Weights of a small image embedding model.
Model: 12.3M parameters, norm layernorm_no_bias, activation swiglu, num experts 16.
Training: soap at rate 0.0009, held-out accuracy 94%.
Data: trained on retinal OCT scans (Kermany 2017), 98430 training examples, 5.0 epochs.
Rows from block 5 of a small image embedding model, named by matrix and row number. Rows with one number within an expert belong to one neuron, the router's apart. Each number is 128 + 24 x the weight over its row's rms, rounded and kept within 0 to 255. All counts start at 0. Numbers have three digits each.
After each expert's rows are labels from the 100 images, of 14976, where the router gives the expert most weight on average: "responds to" is what is common among them. Only what is clearly more common there than usual is listed. The data: retinal OCT scans (Kermany 2017). In brackets: how many of the 100, against the usual share in percent.
# router: router (model.blocks.5.mlp.router.weight, 16x256, trained with AdamW), inputs 0-85
# gate: expert gate (model.blocks.5.mlp.gate, 16x64x256), inputs 0-85
# up: expert up (model.blocks.5.mlp.up, 16x64x256), inputs 0-85
# down: expert down (model.blocks.5.mlp.down, 16x256x64, transposed), outputs 0-85

# expert 1
router.1:125125085136089154134135089129151115128103068167148133095140125129109172111097108090088081140093115169147195129158147145094099134103153087164084134116119092120108153151127103101117110116094121157122112133118165107109095104128126142138121139121126140132123126
gate.0:119112094095154094114167108130142076137167155106146110152140079119129122108116148095133154087105136155126120104113097140119083153089137128122096133127112148147166101120137065136075151170116133160130142102129112180143140124098113138152135119111122162084101149
up.0:126134154116147127103166147120128150119137140151131125110136107139118138109134057138122133123152130124113105127157136116139109137106112142125108078122193151135141114121153142101134131156159090124120114114114118118139149159142116094094153152160144150128137137
down.0:149157147135156125139109138122121175102127180112154124114125111119135167131149158157105114093105156150134151096126145116116173119075155157106125127156149142131146147123090144116142124139150170151127172137146125147146096130166088144132110132126126139125128128
gate.1:107149122133117125092113153125112102122139104129117117080134150146092128136098144077137115118130110165123149143106126141087095131144088116124120134110134131122161108195110094146062099136150114120114149165111072119142107120125121139139157117176130148102130141
up.1:136106118071107152111074138114107083145135142151124108131113099122102114067181092095089134147113091127135150186149134104116112138124137154149174130143101153146150121118132110138118123132112126135152143120142114151121089125077099168140130133100136119140124135
down.1:116186145140126076131125125160136149171122134105139138143136146154128161148169170115155149154084146120131148112169132111116100109132087152126109085098149136126118098140126128125127135133105138130146154172128139083136144168129136096195115147109093080114122153
gate.2:155088112122146150138132092157138113114158172127140139151153109164141105133168119126126121150125104117167105108116107133059129078135138169158155103138142177118110156097112121104104145108127110109106138121108122129105142157099149080129098136125116141112098098
up.2:170108166121098109115102115132117155180127158095125139138101156144123152126166139105154123118134125102162119132148120122114143160100110153153095109065136094112150102119175111157091108128093116151148079153129165170134117133154128123163101141104144112158130189
down.2:164140109132148139141112131150112148133151132140159113138163144132153101094129146124133144167151122127146155153129147120145165151142116101127149157147142143107130116119172137113095112147101086132120152124110072166096062117113173172135145114116170099120114142
gate.3:096151127118146145118104114090145133157168123161137114141115175118110107137120117121125087149117120146098110105140113145149105151144116126135140175138128162153128113122136127138110099145067147125123187128172125102119145193147160120123108118113145158157127150
up.3:164160092115100181132133114093119120109126132116117150127131133156115083076161172132115131099130134094144128127132139180146136115124117145115088154116121145144125088126125105145125126127075133149122115120129141071107165145124115138099150134107143097182127170
down.3:158152154145141063163126152092122164112139132125124132090090083113150156142150119083127146085140090136101134118113156126150149170130173152112084122144137116124122074145103058117128172112111114139137150126127137189124147124107132148143126103101138113122131110
gate.4:144144123155140113140144129134158121150138158168141141151158148114100127163093133144106144078154136108108173150158144167181167116146211112112170102087145190107144123112152178137139145126124118124117158094130096144080105155127154123118148115090139118156109125
up.4:103091143078117155118115147125127139119119147096139104121111110171120154160178132130131081118130125144125181115104116134139142119129134114114129129128105113107166096127132110107085173150149139120119155164100188087127182150110119128107143122104110121158106132
down.4:119148113114168169140139068137154149136086117137151098156092148141091136111135145111130088130103106174112167179112125148128089106152132146145151108135133130119129104141136152088095145137128142205145137107122132137137161125130091126135165162107112141147179117
responds to: finding: diabetic macular edema (72 vs 11.7)

# expert 0
router.0:132123166137082126105118104138161168128176090095113090112120088152128118100152129102153167131151079139185112109137109142146114144123173170131145164163133120118100152160178111124091099106133114157135167150128135117152106116105146117166123124130088133118181156
gate.0:126114086120150156146113095135093138119121143165127154089140104147112121119124125130109101147110116102103142144109072146125134105141136099165131122114156120132149155155087103127148082100157142143147140123118158085075114137126179094108137088114116164110087076
up.0:138104158159146139173108114154133166091127158149156103167131163091136134123153132107086127151129118145154077103154119112128137163143109144146195146155126115114143119147122083114133112137126126165117080094141126132166178116177136137106146146159138156126134108
down.0:142087105122168088131113112136118155120096153123132157119119128137129147117133155143144134141149177120118148116150139162131146111112149093125168157098093119128144124132128187159123123111131195107153126090134072131093090137136153149116096124157151125126150123
gate.1:121148157154118143151125119127132143132131119104164123106128142153084177098142092123154110163153172104092123145122076102122139134163192126100159111160101162123169135139155106089118075094135116143123166120120131124154123126136110126103134120100114129130163069
up.1:144109125111126155171095157178139090141120171128138109100159130138126124102130100109109157101104140126111122094107146122122098111159137173109118125118125112121125139118178157144157162142133115111091108100126075125112147085128109113113125113115136125127150190
down.1:093143105150133113118113148131124118095110123139115113135101104161127101141163109094115077127126123136133119176128139111112147144150101128126090132140125127096129104158174116157096128174123109130124123113093091139119129123119137104131184082098152133115161110
gate.2:095154115131099111101116120179087143120106131123147173116133113112150109124128120152146127147071151097101108134102157132111116125131059093122148126093117129118161129144100112129107106152120138147166112164191101149132094100123155108120172141119112140111090153
up.2:135116114121138106127063163113152144106126070114099134106139127112138099141129123137161081064110118143113133168119112093135128133155148125126118147092111145135071117112130105138165115102118160158106130177123154167114168158141077131099104155107170148146130111
down.2:125156093085110088138137129142108128148115120143093107143123131113131131136117140147067160147080075145119164100150105150128149127115119113097133156122080130110133134109176130132155110122150103137119140098147160121119130104109140106124095179112160090098134134
gate.3:120103104151143119106093137162123142130174107155147157155116166134128127130159094088135138149087141133147131143155150158130119159101146146145154088133125148133144105124118145096110150116136113094093136150074127133123134140054166098137148090120097094095136110
up.3:162160102133190164195139131141118065119076170128102126181111080155110182118095130114142116091152124140100130138118118145080142129120140155109157107131132087135121152165111132153112182148106140139114146092119152087139089144107128105169120137100169116165130150
down.3:128146126160143165140160154123125137148140138129140115131132096152097143120109096107123158082150116102118105093154121123127125098112132109127122124153133146060146169127179143086116112120131089144095115137142147124103123138164187131133102163070151153145097122
gate.4:128140141081146149153146118159146129121107113111170135100130139167170138127129131163103155142105159123066129115131134115118153126131123087144144160120114114129146143123141119085102155155120099134135118144164159166105113127147130088161116120125099133131126141
up.4:155137074097149105123112143117143105099123160154129073132137136099152123154114108139147130099123102120132125124167146129161071102147124136170129140100124146131125105159122122140156124144109074160095105084134170107116094121066161114131157101141134133127120116
down.4:108091109131108086161141150110142103098110134150120139157112113121116138097156117124120108147124099148174119117120108127145135122114117086134121180141122124152124098142122157112144129146099134124095135140152129088134117088117152124116153175109085121120113132
responds to: finding: diabetic macular edema (61 vs 11.7)

# expert 2
router.2:122095140106116107130093118117134133110086170107118101122172151166143153152102104131114136141137126124152142139142117111138124156151094169128089137087122108136088097143120156165118152113143130132098154131100151107103110118174114106096121127137160115110085143
gate.0:136142111104127135155121131140112128112085176103136135130120129122156095155166151130163100119085112113109095141109135149107106139183126117111112110145079149134115116157163203119142140166156166100146137192105120129108096109155128138090156124102159148152115078
up.0:130116149171130092135140155138140115130161079107113125139160131122090152153069129140147138116168132150143175145120129118151139141106141138140158154123173125133156106107110075114141108116126102150102126123134106119138109158106123107145089135130113124078145164
down.0:119139135168121166155113123120142114102097145123111090107121140114165117124103129160103149174045150117103092140164135140136135131126156171174145067106122154137111138106125113096128144143125147172123152139152097163117109145126133110163095113156109130098124115
gate.1:116115180112151135114124104131142157124146158047117110131140151148149125164158158119113122109118132144130096117139081104081100112114105084111136115128140082163156154113125140104159095148082119168137105105117144113115148160150104134139137118105135137103128149
up.1:104130134139114134139111146166155112119113125157095130123120132140094142088125114132118111139134122121145124133119134104154128128105118103113134099109131119107108115113123118169123180174118117145104128103132138150136097131103135168191146133151098125107127112
down.1:154137122107106107141134134113142088104117109166129135116129078083109115154152120137109135159097161127083149131112167096152127135160108115131116127120120127105122102179150110150146082112146120120083109125129124141121165154121116093107148159126138146169129113
gate.2:100133132113120103142115140146101151131155095154119068130161140115150155161169127100158073133143140120142115121105157154144115164068088150134125092134150053157140089140135159107177119155147174097142113119089125153120132142142141108136113110140167137124156111
up.2:099127147145106134131140121140128075167139149121120151132092108149110125127122143123094146145108126152125113117107129108142129121123117131166096153125080153121165184120134117159118121111132172168119117098131099130122121136116101135139106106109104114134131182
down.2:112109135133096132140144087141082132114106119128110117139124110098141171118111167146175124148150119106130129152142117137181132129131131136121095060133142088177086135132170161127117128140119106119158107120146109115068137178108144106131135145103145151101146142
gate.3:098160104123119108138166087151140111089163155106107075114131088119128086096121095135098101151141106127215126136185134082173138099075099115147138107116140127135135130106133098113097105124135086100107133105117117098127141169150068153150132124094156112135103148
up.3:125148139129134123141148118122129133118132161058140113127139103103106139140153130152139165137117103118186166117139071117107170168121134102091131144121119130153103096142138117088198070138145156107123095099149128178129111145124157136157122143111136137131119146
down.3:144165140120131159149139130108117120101142129139109152119145160126091141121137121154110121082129109153092131154143104115139093136099156123122100098116129093112103149121177120123103099150166121135115139107136103051141162118089133170132111104117163138136108112
gate.4:123117085158177126115117100185135119082139076177096095118097126138116122100123135135152125105138148167122162170154116147129127111161129156103114155146154138143126150120088104086112116110104147116121081147088142143131134193136149145163090176164128103089108119
up.4:112119104136166117118112114112164141145137116149156095128111163168168131145160126097134170175097076108186158112098125121158171118147095163110122086128115105110123119117138103168167084146117134122148124112134149108128100144123175152104132106154123111122129105
down.4:113143119151117093102122150146135143104113161099175138153124128111098097143085119130109166149124106117142159144100124085111125078074158134132096124129096103145128138093081116156113145131149145159090151150093112129166134148152114110140098122129138176166124124
responds to: finding: choroidal neovascularization (80 vs 29.4)

# expert 15
router.15:153116079169109090137138115125134105138177147108153119150103130133156095122113097137155122068107087107123149140163128147095112121134147180131128141146117139120127166174174113138149072137133127143134146143143124171104080134158167150149134124128118160142119129
gate.0:161156115127124162122134146136140094093156149156104149106137131100091075112146131129135132150134132175132106147115178150120132090123100148097127117094163121121143133090172124181117134113095078167120097126117113155144162106094067136134097101133081130108100131
up.0:123112127135134108104111105149144149112143107103172147103122128118080156133109119155154153159137143123097145121151131123143141132101165177119146127200132145155140135147147129092111139112106131122112100114168157095099125176130147119147118133104110170147109147
down.0:120118150140168104130085086156158112124126123097146101158068126119157074116088108107085123119144091142111138117098097124110096131116132117168085114117099128125125171120165165136105111156153122120195127108170104137116124094118109162136131131161129146097164096
gate.1:107166134081138097125102128114152118147169120138170138139160158130150115144144117087097094145149128113153170115179150121144122095133139120070148116142147156134143128111167095132123131119105112141125134138140162121128067080074141115095149123109119151144112136
up.1:117119160140065123141123130106104155141140120131089073148142128145116155120175145119122128136096134091113096112111153159112096100094147116089104115114110126146116148153158108116128137121129106122163159151143113156120069133141108143160130136092139102146100127
down.1:147169131133137118099120149100121113113123159158097104109142093140140134155115125138126118160143121133168114156103146112126099163111127113132129130125143115139071171129119125131095105148158133139144122067121131112081143135106166148142110116096084167092125060
gate.2:120076117087154092130100134136160102137114107152169134144126133106127107147127129113121139152146149095177128111119131120133123154124180122128159126116136129044156101086111133174160102175119126147102079079117111127175116171150125112103123126083094141151152127
up.2:093136111053090112140175125156146098112135137120139126123142150136095123106166156104119153183129084122105153144125118177151121127112091145111117164140112162112129145131088138100144113144135118121142166129161142114135155076135103111137129143178117145146158103
down.2:138112111130122153111094147122119132116100103113139137138126135160116115091138116159108131133122168151085121134108130084153140132135121162172149146160129119125113126122147116169138109130139116174136078118122144152132147179146111133102106161133166141143144125
gate.3:140154119146114077123104147078145139126105135122129105074148119135134150203117128102125132144097144146153173132153086168129120109149112141140090115138132122113131130151109156137136166114161161149128113141160149137114081125108101126134142157110065147106153144
up.3:123101102135116127101180129095115136098131106146125155152107116110149121087078129136092154141124088132165130134137166145124086129112156113105137122124128134125119139148081102107106063182148136093104160175112118164143157134137156106092093131104100109135110136
down.3:125131136102087097153135108147139112176085091115129071144155132094147101124144113102112127103151107131133170135137140119127140106081135138129121110169155098129132144081170143149117144111160131140146083132077121074110137190135159104145154156152135092125136102
gate.4:067100100109158143145111123119124102160140102168131118143101113122115107138146162130172149120122174144109140135134146161119145137161098138108089128110160136149172168144069121125159158103124096116167163124104124113097095133094122087097172123106122155142146096
up.4:132113112173131077097124100145123131153100127104140131076088123132128120093124114102122129111117141117081162153097099157114142124123126146117129096108185091128125114125137099110146161090103138128092108174087113123111120154105113106127134117116095129116120111
down.4:073157129099151126100114166137128066123123127170152144115152169139112122089116139132126116136132157153108142157106183156124090133137138079180110094126147080101167155162125136142145153081124091142117152170159113106135114091127136111134100117137158124146095184
responds to: finding: choroidal neovascularization (72 vs 29.4)

# expert 6
router.6:147093098137161109109137148114141122138089126135148126086130134112119121120091123106129123105122065160154162092128124154157142140119175175155100165154129180121139113155129146130077128186174117156162139173142167097154144131146103119113117078110118148094080118
gate.0:138108123132152110172126174135113120108150156154077114109108142083151150113154147147102155121144164098125110109150142108137130134143129158122094134137142146114128119153090154151151125120157104098130124079116110151127137147141169105136110147093140153102134145
up.0:146093134090128086147115119151146155138120125130102139178136138131125082149106101133096133096125120130123174115151163112115106133143101123121096141117120095121100137121088112125174128085126108125157176153150153128094100138092153108112145125144126104113121114
down.0:118105111121092150086163108139133114081095124112109144117130123160135113129091138193112153144143152082143117075181183108144158135150105121088143136132091135138119106156123137100125147124163103163104117143082141121138117080115083095147143121137128113082127179
gate.1:130141168109146103082125138135147082094069130119119152178131129088146066120100121140137153131123135163096121134122161130143097125113127120138162121133151127182143108087109139137152087099178113117130163156106155140130173129066108120134147103165098112139146133
up.1:150160116118134136129132131111114121161144107071107167157129097088151153115122105150140112136097137111102094149085127163116114119131173164136149165107178119129155085111134105179128129094143118114110147103094110138155115145103098131158144149147123121148135145
down.1:102148117135097139091156120126119122153173138164108088104138187137149096196107097132130140136106104148104119129148158135145119116111097087118124066145125095124133124130121084098145160104148114110139136145066109158141102130158124125154149152147150133145131128
gate.2:144137120144142117157123125148089134116135111118139134107112102102124114130151137129128157123175130124173139076101112091094127160145130143089111152125128174137149133112121160071117149134127103119100144129095123109134149097097140133126135142174125116143134166
up.2:093163162132095102120114142148102105118154102096116146087129102129137103114106129122141106148149139110155087143164079133105113140120092161153139120124139169162108164083110128077089105125133077159108120137154081145131097162183123130123114093118130113119105127
down.2:163135118132104144127078120129103116158144145107154123126162137157177144171089094136175124147147119108113111098161157165109172126119126113122138178117124121107145136152156151136111133120144110130137095156157145113108113099142113113168104128127106138117111136
gate.3:120117132176130128121137128154126112122133176104156146125135137096094132113128177158112113138115197153106159158143121155139139125110135154138109100140116123141107124126133106112153137097116122153126110099096125107096125082121203124135156129098146129127120176
up.3:150137122118122117125137092126141061141133124134121075136108135132085147145060129139112144124138132117158090121083130156130139093136138111148153114099124159123147142134156163123157103131098102105160129130142112135122085134099132157142136114149120153088146121
down.3:095130148148128105124110121093126127144096029223100148141113134134158133100088151096081135128096133090132131076132116140095142097103157172103142149100124117101143121113152108169141176128155135150138088128113108141088137103100148152123125123167094139130120179
gate.4:106183107119101143102106069121154097126148158108150125139175121111111136147080110130097141107114122155102080116128174088129116147143139087126165110151107090153137104089095150141113111105129154101135109120094160091069103147132126116163157140158106108116150116
up.4:183110118075176148144109096151116096105141128105131151145131144101115157129149095129114119121126148131095178099140148152116164120168109162116167136106156184112105110122080128146145097170136130146103149126113148116132150139140080111126084113127154130125130106
down.4:125153130157128121109141176089138111131108093099096119103129089125145148167096085140147139154147151128138116174095188126133132149156104128115120145135100094115084131101134108067115144065085146111134163154126150137144139116152082081131101096144137128096160100
responds to: finding: normal (95 vs 51.6)

# expert 10
router.10:139134122145120133157132118140135102097202140118095116152193057124178116137126126123127096088140154146129121115119153137145132133097108161110160095165136134176144140134123160092091122135149082127136135086106125110126129119108160108135116123144119111120187126
gate.0:176153108151123177137096119134105147119145124108115097089108093123145105152071147137063104124173133133101157139118122104096138132112136135147120122170106144141186144141089127162100110110115122125140129184151109079117088146111134088109164153100114109153103124
up.0:156105140158139169139142175074160116148099129147115116130147175073040143128119127137147160142164154111106143136099130172124088124125136130120108143139151092086121137122131108163146091115143107150123123120138142136108140079097143119095114150125118164147156167
down.0:124123149137118084111155153121111127131160101132118099121082156106074138157148121101106133100138077124152077150126078106126115119180143195161145160138149113103122154125107150127165103133113106130123110113134138110103162152100137118167140100113132081150164112
gate.1:067076124123106138134140098111157112125084130104138158138134125124146118141164146128137118184112111115114140126119152143106140091134111122095093137105138101133134140118143121104132131128090123130174145125140167144187102155124152113113132137113074106161118165
up.1:105149158132105180132101136097123142155104090129092135177126146160144154142138090101083132122159164140112158126096091109078153148154121142126128150107150152165116125161099087130117109125128101128113109106114110118137140105109157115084125162144136094110116130
down.1:141144112147138143112111094120132117112113084160118163142110156165133138143100118170103106091078148121130128168147130142085111095129141129142134151075131142141145137118090097113144121118148124140128159127113175101117128129215135092114154151103112125142170121
gate.2:133149103109177091103120103114111126090077110135100109096100112128109141086106134141150109103097094140117125126099137120154102123129117167112102095120140146157120116141108117112115122118128142130130115142133066095125084142152162117120098145157156112111136107
up.2:121126138083123189135117147118101143137156134125124144080145103147134160136130140144112140115106154171120123156150124146104159081109127120096168104124127122121125146128155130150109110108181105127136115125105109132129088116175112135083156154163106120125122119
down.2:128121160144110111170148100177106156145152155180137125167088112142140145098133166153128141163103106107122152149087071138126117129130132104114122086116144117084109120116087105136162067152143128082141143115118141103102093145140122141150130180132150092134168138
gate.3:134105145113138176167093105132135097128124098174162086096153128127157124121096103139152071135114095123122095117100109141168096142108123106175108145078151146157102153113120154135111085138120156154076112107101133134087112138184144160150099149148116095154133149
up.3:123153113155101133130111116128134129108188148110123119110090133098117154107130149118131085094182123103115197124102063153137130128100158135132113115134123101118145153140107154121155133097126075119112125118155117163145154105138122160170125146136119150102144137
down.3:133163119169102149128137118142103101134125144130145132129106128097170120102124160115139107138145145130148165150112136133091169104136112143172117139097124110121075064121145158105111133151121082108059142115110091122121113118108122118178151120112096134092117144
gate.4:162104089138144111129123123092165084103084104125126149102099102111089120147148116104120099138120133106149136092134150131194159131068106160119143135106112124166108108120151114110087105090122089137143139118159154096129132098127109123150168138178131185117128174
up.4:145111064129150111084117131151095106119152153133108140137146105090107115096101114109134136125104111109135146121115098126153134176096095169141154141138146174159116078145137076124116149086107094123115128076114146095118167119116147135190173080190093104148162143
down.4:114166153082121138103121118157130120123128164149078131127084113120083114187132108145113130105146143142157142126161150116122128112146099145146075126099132132118107111173129124091153148114173153139104137173113098170145154099143099106144146142152113144131129129
responds to: finding: diabetic macular edema (33 vs 11.7)

# expert 9
router.9:074123095155099143081138094151112160163135132147134129136087126126100090142108145176122151055132105149144146094140129124145130099099117070108112146131094116126141136089125100113129161102194103129115131181112118154156135097147172125154119142117144134124102113
gate.0:156108134075114156130116123103109074096130129141194129152095151116115118152142129167137167094090071090143099088114157117151097125137112137125148135147146140171154131142120133122119139100124079129127097170097130128180136167128134099169115144101099166154101130
up.0:107142131124158144121131112157134148112186133142081132109145104122128162084125100111126098133124154182169159157157123111120140143130145161152117127142107156136101086110106114158104104155072122132146165168123088110128129105101137158131158093141100096153097142
down.0:113112117116140176141148139118153119096120124151075119181114110113114141137175122161144156077123136115114103112153148100135139131082148148113145143142103120154150109071140120106130134138125135114155133161095140118122112126105141179104120117168097097122102142
gate.1:111157136131145117158115154169149101160129157094138115119153086132126117103134113131167120111139128119099118085081088157152069108120116080132129158146125122108127074144162097145150125146136125106140134156096109074141151136144086130150104144110136111077123124
up.1:122109165154169138145101112123128135159158093104163145146145126128165145116126074130154125189124122140111135144118112122112134156105121162144181124121110167114139115154126106125129093153165169115099090170152130114165171137145120083129166146098112120096144119
down.1:149126138100112130120091153150105136097149136120138083095108138129127145120118161132145092147107132117106144114132111125114118073168160128166120108110128130139114117094137145104142114125125156104124118119154094122124152107145139068144129186116116156134143091
gate.2:156130094140114143132113150131147108150116122088180145166100125108082149125132144149149142108112115149108092079143126126149163106151111119122129148131116096115119120132127142134169112131147105127112126139097072134093119143133088143096165140151107137106133116
up.2:137180156112148140135127112119143161111115117136130170161125111163168103121135148143127170095130113129120141150106122125187134107136117106124120091112130126115104147078091125089101144117099127135133153139122164138123119167165103175128140132104140138144093137
down.2:108129148145135116113167100175168159146125141131108136159159109098093126081148152138121110168125130122108131070146157104133153112109079144104103055116088123133078163159119137152126135108113100123123108149124142114163107144071130175167156161105132127114125120
gate.3:117142130115142154131104139139126089114089082144095083095094127146149152152142155152133159124110134149111142130107095104120125108154099107149117139162086129106086204134117140160170095142162121121147119116115145153133139092133153152149074131123101167170137151
up.3:142119112126143136098137163128153140132091202106119089149105093155120122149172120106146091114135135147136158127096133073128099117165120101179111109144164092137100122144127124119132137087164132091153114076136141149135124137169148147150136119159139112131114115
down.3:124112083116080119102105156107129153160174138115119140160148129114113116121127122127151103084140110128123119114127128198138112082147132102144116160150144139106137148147076143128115128109184114138182123156141152119130171167099165162139109133159086153114149133
gate.4:110107105111146141136105165145151152095106134137107115146126100137140108095082104131157122121139107143111146170159066130142135163124121108128132141148125089136154120132135099091108124173096107128153105127167155120166112137160150118119172092139151092128144091
up.4:109114120139165154093124131161107156131082144101118128161126121129128141135101143117135101148132145111125081141155125120128138124107164124098092135169137129154106117117150133103106135134198115113128111119122108143110145183057138162130133156149141125166160115
down.4:105112160156111117119096108143130120128122150149146124121156108142099153129117126140132196147118174108118128112103111133146160121129122067111160046108073145163103155141103115149119130102131185143088104163094084097146105132174124103119111166131124120138085145
responds to: finding: diabetic macular edema (78 vs 11.7)

# expert 5
router.5:168118171152111127089140102099108162153120115122126133120100153125128157107127185118142130156119133191116165120119108109123097094114129148108122117135092094144153115122117183139161139094139141129105126152153124093172154156069130120149150127173127111116180122
gate.0:106120091117143127163150129100122140111163186100142140114155148114169150104104159122147126125124101132128114096098118143140126113090117119121133147180159149125140161132136143138123120099147149153121087124124125176154094143128120127111141120128166113106079149
up.0:155157143102103136160132079124147108105147114126135148195096117127072149167149167115103117162115112111130155132143102119131165158118157106119126107140115123118137153080159131123131133118148102102163089117148150116109169100142120120159135108126061123122121179
down.0:157157119168118145118063127116150128130105155153145110111073112138148184124110079107088130105141091124163105118100104142123117152077137123125160106150153136126103152118113097116127165135124144124101080138105155140149111106122136124101118128134101110153142151
gate.1:127133124112135072138136111115121122138150152140118146114127140136146144123135153113142111132166156105113151120070155131108146179128084156130119143087138123128138105117105061117114155154116127127104130097145181099134101135145123122124125107107146106119100085
up.1:086120143112120100098144153114149139085151122133142132098149163109177112175117111076107165127104130100132104118169115112139115164094163125143122139098135135092120140073158150119129098175115135112094133139144095122126144129128119138099166145133092135104124111
down.1:118153136104128104119127108162137165151152107122130119070126167153113132123095151102090146101114098114099111118125117088185165152117107128162156143108117138132154106140103166094183131132133126117177128138119110090166142130163142117141156120138123155118171131
gate.2:154113169078127184149140108122139171120175112136116148154132158129150157135146117097169113131139133128171081111114111154130143131162122120121177124184177090127108123141071122116121159130124149097076112129089150157092107143146114100126131145124101094102133146
up.2:132138127085135148126143117128132118082114088146124131131110181140132157159112179127159163174128177147138122131116145123132143152155090143123100130140135125126134136118167151094161126145091154149121098213169122139111100146113139095122119151142098113169115144
down.2:116120116096086163146106153117109139103104131135126090128172147099122126092060120149118102125117148121110128120154152124122117123132130150104126117083122169153123071131149157116146143146152176082163105129141085156175157095135147129113137165117114136124183141
gate.3:158133165158141093123104127127105157168152106124128150125076105179122113158175112118118124140082167148141140153124094120127161116103139121145100161122112134116180148159101149105155114129133098119145134153131091132155075146086120085139177162180109102152147133
up.3:104160133126158124129095124161145108126175147112100162113075132164122150114137134113120169139131119134122089120117139117144117123150110143157112131145148161106145142106100127184144148131160126145077137114165113087125089064120105086132100115102116129163128135
down.3:120163138137119157117161149122139151155134143146139112126144129165135122145181142125080141130137108064086116118127094135124127115106117083122109113124106134146110138132156164081123133114118164083182128126184161122104116167085096128132088166061116151148123121
gate.4:146102191144087136135126113145153126198151111121104119164128128121153178083168169126133124114133103121087112127137154122140120112169110154132120145128148147119075114131140139123144122115131154131114120130141150130146110110139162130129141147146146132136128123
up.4:090146143111166138096121127146056099124165071137125118117126112120168117154087146106138150079129094105109153144104146103121164171128122148143095146091120109166154121126125107178091100132142145107150128129171075120141133115126087100128145129105171166168157111
down.4:130138103131119132135161134143105150141141129157123154156111118132134136105098131133128137127100154129104131110111182118133122147121105086134112167109129127155126145149183145141187092110135105070141150138111103116151108138116111088175095162105097170154157136
responds to: finding: choroidal neovascularization (60 vs 29.4); finding: drusen (37 vs 7.4)